config.yaml
model: "contrastive audio-text model"
dataset: "short read English sentences (LibriTTS-R)"
train_examples: 26041
n_mels: 80
hop_length: 160
input: "mfcc"
spec_augment: true
win_length: 512
tokenizer: "char"
vocab_size: 32
loss: "softmax"
embed_dim: 384
encoder_arch: "tdnn"
encoder_norm: "layernorm"
encoder_activation: "relu"
encoder_depths: [9]
encoder_kernel_size: 5
encoder_stem: "single"
encoder_widths: [256]
text_encoder_causal: false
text_encoder_width: 256
text_encoder_layers: 6
text_encoder_norm: "layernorm"
text_encoder_norm_position: "pre"
text_encoder_activation: "gelu"
text_encoder_mlp_ratio: 2
text_encoder_head_dim: 64
text_encoder_fused_qkv: false
text_encoder_bias: "all"
text_encoder_qk_norm: false
text_encoder_parallel_block: false
text_encoder_inner_norm: true
text_encoder_positions: "sincos"
init: "torch_default"
residual_init: "none"
optimizer: "soap"
beta2: 0.95
lr: 0.0015
beta1: 0.95
shampoo_beta: 0.95
eps: 1e-08
precondition_frequency: 25
max_precond_dim: 1536
one_sided: true
adamw_lr_other_params: 0.0018
steps: 7600
batch_size: 512
epochs: 149.4
lr_schedule: "wsd"
decay_fraction: 0.4
final_lr_fraction: 0
warmup_steps: 1520
weight_decay: 0.1
adamw_weight_decay_other_params: 0.01
Rows from block 3 of the text encoder, named by matrix and row number. Rows with one number belong to one attention dimension. Each number is 128 + 32 x the weight over its row's rms, rounded and kept within 0 to 255. All counts start at 0. After the name is the row's rms in percent of the matrix's.
# q: attention query (text_encoder.blocks.3.attn.q.weight, 256x256), inputs 129-171
# k: attention key (text_encoder.blocks.3.attn.k.weight, 256x256), inputs 129-171
q.31 111 [111 111  96 146 127  86 104 140 110 105 143  55 146 177 187 106 155 155 129 130 131 180 168 129 135 137 144 134 135 105 112 111 102  85  90 128 120 153 128 150 109  71  97]
q.32 094 [ 64  90 123 102 127 124 111 122 142  90 163  58 104 129 137 122 133 179 149 125 108 129 158 100 129 161  82 155 124  87 147 135 122 142 140 135 115 128 171 109 121 114 129]
q.33 102 [119 116 140  93 155 157 164 115 158 105 109 102 138  57 171 105 128 186 151 160 108 122 137 113 160 128 169 177 157 185 143 110 127  92 130 115 171 149 145  94 162  83  84]
q.34 113 [100 116 148 115 124 142 108  70 146 112 115  95  63  94 145 174 108 173 141 101 116  87 183 135 132  86 147 182  91 138 106  84 154 165 121 104 185 128 120 123 140 108  94]
q.35 090 [ 84 178 146 194 153 108 134 112  38 175 119 106 125  53 138 158 133  95 102 107  92 105 131 129 128 163 163  87 116 119 144 176 147 179 173 114 131 115 201  86  98 151 166]
q.36 087 [162  73 127 138 130 166 145 175 180 127  57 104 125 101 154  99 144 115 140 183  72 136  87  61 137  89 178 152 166 124 108  93 207  90  96 136 157 147 207 127 127 143 122]
q.37 098 [148 185  95 168 151 109 148  60 138 144 116 120 140  77 115 189 170 144  93  86  57  88 144 158 138 134  99 109 124 142 121 116 183  97 112 146 150 119 144  56 157  96 129]
q.38 090 [142 124 128  61  78 155 118 118  52 109 151 143 103 172 100 108 156 160 133 117 180 117 128 151 142 139 152 158 103 146 131  72 104 123 148 120  85 137  95 111 150  74 104]
q.39 102 [109 141  99 138 111 177 152 148 178 123 106 129  69  73  26 178 113 119 129 139 111  84 127 139 134 125 128 189 117 136 122 121 187 174 147 143 158  99 146 128  99 171 165]
q.40 073 [132  83 124 115  83  78 117 131 104  99 121 122  83 154  98 137  82 102 150 150 144 153 113 111 105 165 153 139 125 107 115  86 165 138 113  88 107 117 132 117 156  99 146]
q.41 087 [142  90 120  95 115 149 107 162  92  70 114  87 113  69 133 107 143 163 106  95 141 117 111  64 138 106 117 144 122 147  94 107 190  81  90 159  80 144  90 106 109 147 184]
q.42 114 [135 152 155 132  93 179  97 149 145 172 167 153 122 118 127 183 150 107 105 138  84 138 115 125  76 143  98  82  62 103 132 149 139 159 159 150 175 106 101 156 135 154 142]
q.43 081 [123 115 102 124 109  93 112 119 142  40  78 108  74 124 141 133 146 138 164  93 118 128  96 131 148  92 173 167 145 124 125 120 127 128 141 108 102 158 146  65  65 182 151]
k.31 124 [ 78 172 192 129  93 212 186 116  79 156 135 147 172 151 157 160 150 162 147 166  90 144 109 108 104 132 172 134 137  95 124  92 166  66  99  93 178 164  96  81 120 118 147]
k.32 085 [138 168 101 155  89 141 129 100 123 152 134 142 145 106  98 168  98 140  90 121 128 139 169  92  84 145 126 122  74  98 175 123 101 126 146 104 175 150  97 135 139 127  93]
k.33 106 [ 98 155 130  96  94 147  74 130 128 152 143  52 140 126 111  91 194 158 138 141  86 195 147 145 110 165 133 119  95  69 187  95 143 112  86 120  92 108 114 114 178  71 137]
k.34 130 [176 109 135 127  88 153  79 157 150 149 126  50 133 111 105  90 179 163 117  74 147 127 148 111 128 159  92 158 118 134 160 154  98 158 107 126  89 110  77 171 152 102 159]
k.35 085 [138  94 111 125  97 157 139 122  95 105 172 155 131 128 107 123 121 194 182 223 154 134 157 105  95 118 129 176 138 150 123 108 153 100  89 106 129  97 171 172 163 153 138]
k.36 083 [145  82 149 152 144 129 110 174 126  89 120  92 118 128 168 144 155 150  61  80 100 170 107 151  96 159 133 118 110 145 152 125 103 137 152  97 159 111 121 126 121 101 126]
k.37 094 [136 121 126  89  93 124 126 102  86 140 118  99 158  99 132 181 165  97 155 173 116 140 144  96 111 151  92  90 185 128 152 151 118 138  52 153 147 127 127  98 142 140 149]
k.38 090 [ 78 118  87 180  88 121 139 138  84 122 148 100 109  83  99  97 159 145 186 132  70 151  89 114  94 156 138 119  94 135 168 119 152  87 117  78 115 139 120 133  85  95 184]
k.39 100 [188 175 167 144 145 147 108 165  89 151 186 115 126 139 122  99  86 114 126 143 147 112 155 141 126 129  58 113  83 135 109 121  69 169 144 145 166 121 126 175 148 122  73]
k.40 078 [109  89 112 144 127 164 177 141 189 122 122 122 113 102 113  96 157 108 129 156 114 116 100 121 204 184 157 107 170 141  96 140 114  92  92  78 140 200  85 141 151 116 106]
k.41 088 [221 163 166 121 137 106 157 113 105  79 113 161 127  73 138 128 162  81 177 102 149 130 160 160  85 186 191 103 128 124 155 104 172 169  94 123 135 148 121 152 171 115 102]
k.42 111 [201 117 129 125 162  93 152 138  70 172 144 149 151 153 125 117 114 105 148 169 184 141 166 133 116 126  92 155 123 145 108 124 136 129  93 134 139 116 167 231 136 174  77]
k.43 071 [165 161 145 123  47 188  70 109  64 107 151  64 180 116  85  64 154 117  65  89 121 150 130 142  92 136  66  68 143 126 169 151  85 147 117 146 153 110 101 145 188 115  93]