config.toml
encoder_arch = "tdnn"
model = "contrastive audio-text model"
dataset = "short read English sentences (LibriTTS-R)"
train_examples = 26041
n_mels = 80
hop_length = 160
input = "mfcc"
spec_augment = true
win_length = 512
tokenizer = "char"
vocab_size = 32
loss = "softmax"
embed_dim = 384
encoder_norm = "layernorm"
encoder_activation = "relu"
encoder_depths = [9]
encoder_kernel_size = 5
encoder_stem = "single"
encoder_widths = [256]
text_encoder_causal = false
text_encoder_width = 256
text_encoder_layers = 6
text_encoder_norm = "layernorm"
text_encoder_norm_position = "pre"
text_encoder_activation = "gelu"
text_encoder_mlp_ratio = 2
text_encoder_head_dim = 64
text_encoder_fused_qkv = false
text_encoder_bias = "all"
text_encoder_qk_norm = false
text_encoder_parallel_block = false
text_encoder_inner_norm = true
text_encoder_positions = "sincos"
init = "torch_default"
residual_init = "none"
optimizer = "soap"
beta2 = 0.95
lr = 0.0015
beta1 = 0.95
shampoo_beta = 0.95
eps = 1e-08
precondition_frequency = 25
max_precond_dim = 1536
one_sided = true
adamw_lr_other_params = 0.0018
steps = 7600
batch_size = 512
epochs = 149.4
lr_schedule = "wsd"
decay_fraction = 0.4
final_lr_fraction = 0
warmup_steps = 1520
weight_decay = 0.1
adamw_weight_decay_other_params = 0.01
Rows from block 4 of the audio encoder of a small contrastive audio-text model, named by matrix and row number. Each number is 500 + 40 x the weight over its row's rms, rounded and kept within 0 to 999. All counts start at 0. Numbers have three digits each.
Before each channel's rows are labels from the 100 clips, of 14848, where the channel reaches its highest value: "loudest band" is the band of the loudest frequency at the time of the peak. Only what is clearly more common there than usual is listed. The data: short read English sentences (LibriTTS-R). In brackets: how many of the 100, against the usual share in percent.
# conv: width-5 conv, dilation 3 (encoder.blocks.4.conv.weight, 256x256x5, each kernel summed), inputs 0-127

loudest band: 1000 to 2000 Hz (26 vs 1.7)
conv.236:530493471426471511482434473451466499540508501497551467410500506464456470520515493463493498523499517518549462495462449415480475532451494416556460520502479541454419441464516468531470483495453510491462444445522516568462459491434470427526514478473487522564455598509489526486487441471522523504467490486559475545542468443515508464466558503520483464513467522473497478531459491548504495467505

loudest band: 1000 to 2000 Hz (28 vs 1.7)
conv.132:502526483565419555482465580496523561479449457519561486448493526541528503456505569488467464445476450512513479579467454475520537466466511481488521559503499505409476533493446521434479448517464555410552506474485516468535487489454495500505525508480505563482513459537493444493591478517451507460421531559439541499494565523490517545471543541464552438481511494510500528569516504486531473542501

loudest band: 2000 to 4000 Hz (77 vs 2)
conv.215:422441441494486480515535523481478499468470529441496500489487492446563529437492498544440478481467587552441512452499537514446505530518501441515483485585462501473461480426507503465474513492436479488520498547452452451497507491569454482428431469533547479525490505509534486502462468504502525515460493502454483439485498552556459466561505446500442422537524494552523477496484461571514474476487

loudest band: 250 to 500 Hz (25 vs 9.7)
conv.68:458416525523494476438524486475478506498525549588537532533563514443496389510464545507494500497518483489485433420389487525491494448526516478523458556479494491445496467484497439431497484534460488446525498526560478456439443512444499449534537500463529465503419464514447524526528478450436478481419493509604425518447448478525531509561559508431558534552442503446436479466490542494523485533463

loudest band: 250 to 500 Hz (31 vs 9.7)
conv.232:493487628549531559519489467480510480530448538511475515498457448394501426462508478447449544527446467511500489444546540472469454465448525473549488504481427509547424557481503542482540475443512471523437484476452503486428519528503543473542581519435517494454460514445446494484417463450488565440487514489581453474470499513495503489463529504482485448560490519531486417449484533537538516468436

loudest band: 500 to 1000 Hz (44 vs 5.7); 250 to 500 Hz (25 vs 9.7)
conv.135:439456535478467514477470496472455541490527579465471512601479563493485510534411534531486489518506548525497491518491528522496540528483522443496411476533507483442519566477533500493495502478416483409469466425548474476465443414469471509484496442524531566493516498502487537510507534507476454548470533472511470468496472490463528416490397468464469543488510452476492491464443438469448457497567

loudest band: 500 to 1000 Hz (33 vs 5.7)
conv.164:522543483479474509467509497476442482501468484433522471451478414532481674484465476522471528436456559473409439522507441448541499456531465506497517432496531496531494538495525506439449506397536506485479509487430499460460531484491433461442553509531489366524545492511506554471459502529501524478513517512485519421453570529490523504587490418455546477541502502485509586521493501516490479608466

loudest band: 500 to 1000 Hz (40 vs 5.7)
conv.38:538551499444488506505447487521471503483445458500494496523450503534456466506552482426454606483516449444469603467509454535437450428516505502501499509481510508479477525526459467481515472421508499572499512409483506478534503490446450510480527511439449522476469432468465498495457470508529494472545480496511468483432489477487466512440470481521502484486480504467499433487567497457426468515450

loudest band: 500 to 1000 Hz (36 vs 5.7)
conv.160:518551467498547537482451500451544529544545404476545517480519505529436505520560522458510489414512517390555413516533476506533588382471391468480451496504471514544495451453474497442468528533488515571518526458455462493503511523535454442500550594492490493474449533520469547432521500457500476492461524527512529496516531537541455457536574531501500507554476436476510473449401478501503528547485

loudest band: 1000 to 2000 Hz (26 vs 1.7)
conv.221:551494482492547515484578492441525496505536431507525543484464437491469509516527448501559486475512475437589493452428539471525531447443421474472499475471470503519506513599496454486549521457585482575527512460476477548476614551449501430523492548525466551526474465476524498519488510468526538428483497519475475476587479528546507505523478514496563542572502530444490541523530570495459500492456

loudest band: 2000 to 4000 Hz (93 vs 2)
conv.95:520440531592377456519521520503444525470530475507418489481465466483527501507463464446513484503474481474446512459518495508536528517473484497474460471528440465461450461517517544488406513487481429529508535472529469566495488535492467520480489427484459446528491432446503477490453458483504426600509535479496464417580484481416523494567523528475541465546471447524473530420450497596446434481418

loudest band: 500 to 1000 Hz (27 vs 5.7)
conv.63:497482511520528495504519501622480523533554582462490448494456468429522435421501497517499564484570500515550495511538503485532457569605490567566587512529462543548506490452516543481514505485470531500484488576457569481531503562481542433433486543450522463551491547465614476441463514580521480450494519544547542497541461522472501494438522483515462430554513495535519507493495447494504487529490

loudest band: 1000 to 2000 Hz (62 vs 1.7)
conv.218:491525437485547452474480487511470510497531504482514504497488491495520376494567488447517513483500495457521480505509443487566427537522502538562574453528563527468549515426498478502491522581491561499519460531475515438472522498502516465488522513490434446505472534555523401523467474495496481433533518482446561434477474507501513457453528518509492461528442528478448519535458504518463535473428

loudest band: 250 to 500 Hz (26 vs 9.7)
conv.140:535513495505444429469479490558478504457446530523484524504565557438494427449381508459460514551557513556518507493453436482459517490566530479544493505547498544426471448492460460518467442612445473481495470531504518515491436540367499512461508472400509439471473495510588458544534473521486494510495498477468463469517446440451548503525441492465479524487509537524445527469458529530477513555462

loudest band: 1000 to 2000 Hz (41 vs 1.7); 500 to 1000 Hz (28 vs 5.7)
conv.175:437482526486528592496471591469455486466513483487458508510545481451444456541459445497468497513500519521524505496514492478542530472480484433471452523445604483512545551478475492509531485512440416482375484431513524442504486501462460464502496500506429423507508606476484475512442489518513553522493526532470496496480581535484461456460541490490471532466570516496534519448490528414447568475532

loudest band: 2000 to 4000 Hz (26 vs 2)
conv.56:475521515552572505480406550504448484450472526415470493477498525476596553484428450514481524510474532527474509446485479483478578508547581485482473403499492446521505501449413500536506478444590430503462533482465486467494432551505517496486484563473462489501457490456554483459489538526497529549458513479508542474470485416479432469557508479558471485473610527463516504485498481544416557482466

loudest band: 500 to 1000 Hz (26 vs 5.7)
conv.107:547461503469509452471535451493503441458456460488492491500466512528504511440452508454517429450552431537477520577454490439385480440453487411515507446471439519518449510532414520511481496429577580478527497486449474490476519459495493517534540414408463505515453471418457500476526434483510563501440491430540497495462461542534567483482479514484498550516475505448576456561524539461462488489503

loudest band: 500 to 1000 Hz (31 vs 5.7)
conv.10:467472528488518559502517502482432436469505454519494504510449484501426499458510518501492493505480501550519490492511451488512472533461543504522530472444521440522536518484494465450483474483468475456526501503517516438432495447493481507479442542403485536491469532451453499470491489516462485470491488461543513410492535595544455429474404521471499459523385471471558524528411530490532529553493

loudest band: 500 to 1000 Hz (29 vs 5.7)
conv.74:504483602483471536494508504504515495541574494538543514502522450472494470526511488485572590547520505532458510558490474500491443457488487455461491447520507541470516378451468468442558471450462513465467415500569526510490525498511517506425493557538432504494554495553499501501405509521492489457560495570446521514526486531524511517475488495469533434469482522533452466469454493505528509414547

loudest band: 250 to 500 Hz (26 vs 9.7)
conv.84:507501494484436467437473491518512535452502455470511508472564428539465613473434455471543478477485498450505469566550462547481545452494449544456518422484479491473527405517465458497497489510552469455445444463486518474472497450484502467393548506452454447427485452636520539473472507530503432479526538504446552452502541466389500501509472525490496537483494490479505421463451439479503499527492

loudest band: 250 to 500 Hz (30 vs 9.7)
conv.204:455413585443445504540486504455536508513488482497513561483496498493508470505471541454519517567514505510524565492489427451470507437428530475457484529570502545471451527472407437488495496422436439439498565442474492493457502432498512506477377573458517470492506493536467550528594471444496492508415493556458472466497475489481506581489537499442533560527452556494493519495464507500492462507496

loudest band: 250 to 500 Hz (52 vs 9.7)
conv.152:484470472486483463517520470511465532428557528527579561488546501488581542487533518520590528490458501499541487453504477453529503512536518539534554484457499482520543441479486523482518462547542484420476390563506483504507532493516508498442465520482470517471493460581571509508496494565429517469568507592503604459528528512489505463502485476519512484487520545494484475512593498471545485499496

loudest band: 250 to 500 Hz (43 vs 9.7)
conv.228:521500462474514443472417513480481539528515499474519465570432550496510469534487489506463463495467472535530512556544487528536544442452505487509451483490466484538514504513488454526573499530501514481467550411508485493483479425544464541533536575542501472549505487450471523557493534457492513549439529496483467489518578477559561486522486494502459505538495467460476503480547518546524427461547

loudest band: 1000 to 2000 Hz (25 vs 1.7)
conv.8:566487478512495544511554484526493480493470481433535503514540449553484537443505504508458482477483539503516477457498483496451468500462476545478452489458440499494511446541485482438496461484537545594499484515496547493481509547460470563560507499450498463487506467508448456504524485518450541394413473508473522447493559531503393456446508542552550474532497475459487568532503454440518512580477

loudest band: 500 to 1000 Hz (32 vs 5.7)
conv.65:576470501540471510464567494432520509568493419524512517462497554496461528513562546432555396487493544405511475443440482458497485496475496498557455513445496478482443571508527526458482486564590506573509524501526438491471534526495475377538489555507516499501438495493498486440549521472528507442461505508551454447457558532507502501459561553487456477570447443493455554475447432541555510485454

loudest band: 250 to 500 Hz (27 vs 9.7)
conv.138:441515452475503549483429512509536534470552462492531516517471503501471515521480491467463473469454486482505475522531476508545576482465522522493560467512550455533503473519436524495480569430456440460518531527476450495405403458554476494552502515512551514499457468526482408541514449451478527484461494515491461482550581496469531481531496553380469552516449410560466569410443458500561506497517

loudest band: 250 to 500 Hz (37 vs 9.7)
conv.66:415434451476441412482472512503513516443498526492495431501491506492476551477530509592448507480510528563496466468463453456516422483542423450436557445487497537516530495457437549525471467449477485459498490507478470438480453456468492489398450436535562549576511550526530434495450500485480452511496536436456500515534533418503496420528440475482440497523495494479522467480463495505490544460531

loudest band: 500 to 1000 Hz (49 vs 5.7)
conv.82:496491488495486464479544451557497471499519521512459484520521518518475449422383499516543541501511488471507450464539582503484511476508486509498501450460490489459533540434502493528543456468514445443472464470482500517494502489429489506469536495491488550452413586502543467496501514581468531463465448468471501503440472478464534485560498472468445535464547465483517435526423421464520547565502

loudest band: 2000 to 4000 Hz (34 vs 2)
conv.252:445425446506472503463461447518505511506449509430501495502487501457494480434496516449510424441409448485486512440471480460468424466495484472469483489549409478475508476440417458459461483491447464456490478496503449444411484454469465448472508456463515511515476455532476453468448467466476443509453476483407474439531469517499481479534453493496481465522500492550500470439467491538480405457494

loudest band: 500 to 1000 Hz (33 vs 5.7); 250 to 500 Hz (28 vs 9.7)
conv.93:523519496497476507516465512511442534438454507498464503569480537541476553457458466519429536531501453465510550464515461446455500462473499531487418490478501507472450477499433451542533413522485471535434470478530438501447488443433461508534482440538467501435513520561490435532535524504462480543550512525511470472503504465469498534450533555445462556511534481499612463461539499424525446467445