A small contrastive audio-text model, trained from scratch: text encoder width 256, 149.4 epochs.
Rows from block 2 of the text encoder, named by matrix and row number. Rows with one number belong to one attention dimension. Each number is 128 + 24 x the weight over its row's rms, rounded and kept within 0 to 255. All counts start at 0. After the name is the row's rms in percent of the matrix's.
# v: attention value (text_encoder.blocks.2.attn.v.weight, 256x256), inputs 128-191
# proj: attention output (text_encoder.blocks.2.attn.proj.weight, 256x256, transposed), outputs 128-191
v.78 111 [ 91 127 152 100 105  90 129 114 120 185 151 149 145 136 150 143 139 139 135 156 118 156 139 134 133 141 104 120 119 108 104 132 143 106 160 137 112 124 104 130 110 126 121 144 137 123 106 129 146 133 110 121 125 143 138 123 140 114 172  69 128 132 150 152]
proj.78 099 [159 147 127 124 121 115 143 137 130 125 166 157 152 166 135 110 109 136 133 133 153 122 123 122 125 141  94 122  80 120 143 150 141 126 137 115  86 139 109  87 105 137 132 102 165 110 147 108 112 109 129 144 123 146  97 119 189 119 146 149  77 112  85 133]
v.79 107 [141 149 100 149 125 123 140 122 117  94 129  96 136 137 149 168 101 169 137 137  99 171 153 137 102 131 140 144 147 115  80 132 134 147 131 127 141 105 157  97 174 125  78 127 112 108  92 103 112 122 172 131 153 106 143 102 111 135 131 131 160  94 126 105]
proj.79 104 [135 133 111  99 142 103 102 141 155 131  73 148 131 124 131 140 131 142 137 159 123 118 161 118 145  71 158  89 162 128 116  58 150 138 122 118 190 139 113 134 119 123 133  90  92 161 145 154 126 139 116 118  99 184 126 115 102 143 160  71 132 169 148 121]
v.80 121 [153 162 124 123 133 141 102 111 165 146 139 154 150 133 106 148 153 126 149 152 140 129 154 152 167 108 152 134  76 146 131 114 129 119 124 122 151 107 127  98 114 140 124 113 155 164 105 118  87 136 155 126 172 134 102 110 101 128 110 139 120 136 139 122]
proj.80 103 [111 151 151 106 104  82 119 128 136 134 149 111 110 142 155 100 105 123 167 138 121 134 118 128 126  99 149  77 122 123 105 148 113 114 133 122 103 132 175 121 132 168 120 114 101 118 138 172 168 159  82 130 129 166 118 138 137  88 129 151 134 144 139 121]
v.81 158 [124 155 148 133 138 167 134 136 127 121 144 148 126 141 131  85 142 115 118 128  78 177 121 142 105 149  83 123 130 123 126 125 180  94 116 120 121 134 108  87 156  96 137 157  90 130 143 159 167 110 125 110 133 111 181 121 147 109 136  95 115 157  87 119]
proj.81 102 [157 104 126 113 168 167 123 128 101 124 115 169 126  69 122 142 155 156  82 157 132 121 156 138 108 206 114 150 160 123 142 108 137 140 119 140 102 125 105 169  98 101 157 130 116 132 141 113  90 122 172 155 118  86 142 102 147 167 121  93 121 129 135 132]
v.82 085 [129 174 121 153 147 139 102 112 148 164  99 148 147 159 171  96 126 147 121  96 165 130 115 149 163  87 157 135 110 135 135  94 107 179 109 115 100 119  98 147 137 149  85 132 125 118 187 109 111 102 131 123 165 128 109 150 133 146 123 139 121 162  55  80]
proj.82 103 [ 93 107 131 124 127 125 136 113 133  94 139 135 141 131 147 140 137 160 184  69 115 106 113 122 118 120 127 142 137 129 122 114 124  76 117  96 229 135 102 130 123 140 137 160 123 114 138 118 136 147 129 169 153 144 121 167 126 140  90 138 127 131 142 144]
v.83 081 [168  90 138 132 127 149 110 110 148 146 137 171 136 125 110 120 141 152 121 116 142 144 145 118 148 162 157 125 109 107 127  95 140 125 148 129 145 131 120 137 127 143 153 116 138 108 113 142 126 101 115 164 126 143 141 170 175 114 113 116 110 110 128 143]
proj.83 096 [109 156 103 140 130 128 134 144 127 141 107  82 111 111 124 108 116 119 110 198 128 139 110 162 135 158 140  99 130 157 168 188 141 141 147 136  72 131 155 117 149 175 105 124 172 136 118 117  99  95 115 108 115 137 122  96 127 126 147 158 112 101 136  93]
v.84 095 [139 115 134 142 160 119  99 146 177 113 146 149 122 147  92 172 155 118 118 144 119 130  89 131 164 130 114 128  94 131 142 107 153 119 186 150 158 127 118 133  72 147 169 109 130 120  84 161 101 107 135 120 166  77 136 160  99 120 136  98 100 159 154  98]
proj.84 096 [106 158 133 135  96 123 102 147 103 146 130 133 110 147 137  82  93 127 154 160 107 172 119 155 159 182 169 108 114  99 108 166 133 105 130  95  47 103 148 142 114 149  84 138 145 112 130 133 133 164 118 126 113 124 107 155 157  98 127 146 118 118 113 152]
v.85 110 [177 140 129  97 141 161 130 140 103 157 132 138 146 126 132 112 142 117 130  54  92 150 111 118 117 102 135 116 147 127 131 119 145  93 120 147 131 132 147 154 126 119 143  98  85 111 153 120 127  77 110 136 111 124 140 159 102  79  87 144 101 123 130 127]
proj.85 105 [119  75 150 141 147 165 115 135 104 118 167 127 118 106 118 107 161 110  80 168 122 133 153 152 101 210 121  99 134 119 120 153 118 138 118 151  98 152 138 173 128 120 111 135 133  99 117 141 138 140 156 127 119  98 154  96 132 147 123 103 147 165 121 111]
v.86 092 [104 117 138 106  96 112 128  87 183 131 166 179  63 121 121 156 136 156 121 105 144  79 115 106 132 100 163 129 148  98 143  85 150 153 136 111 141 148 131  98 123 152 119 148 102 118 117  87 111 145  95 109 116 155 132 148 144 131 131  91 105 131 152 169]
proj.86 097 [128 145 129 100  89  58 141 181 137 109  95 115 140 191 146 101 102 156 162  85 116 149 131  62 102  81 113 166  89 134 109 140 153 108 111  98 105 104 144 120 134 141 132 127 121  92 157 103 144 119 113 159 122 156 101 150 118  95 129 135 158 131 147 156]
v.87 080 [174 157 138 117 145 143  96 124 127 126 104 158 128 115 158 149  98 135 147 117 113 172 132  74 143 111 154 141 131 110 153 145  99 144 128 145 120 119 120 136 112 128 143 121 150 169 111 130 165  79 100  90 126 101 176  77 136 128 163 154 108  71 177 105]
proj.87 095 [134 127 120 162 151 163 103 107 155 131 170 135  97 169 151 135 181 128 139 164 141  96 132 123 109 131  76 133 151 155 122 155 136 150 161 130 129 137 126 126 118 158  99 125 176  68 147 131 131 163 143 146 142 120 155 121 148 124 133 154 108 147 126 132]
v.88 100 [ 88  95 112 139 125 156 120 110 161 148 126 119  94 158  95 141 152 127 119 172 139 142 106  95 150 127 138 126 153 136 180 111 127 141 168 118 140 105 104 152 122 126 129 145 122 140  82 140 106 135 132 129 139  80 105  98 100 104 123  95 131 163 158 134]
proj.88 098 [158 139 141 109 122 108 114 156  98 161 151 138 133 191 107 108 113 152 148  63 111 119 141 106 119 101 108 177  60 102 116 129 132 118 156  79 105  79 113 116 135 106 138 124 165 101 131 115 171 152 119 146 155 113 100 158 140  96 130 154 123 110 114 178]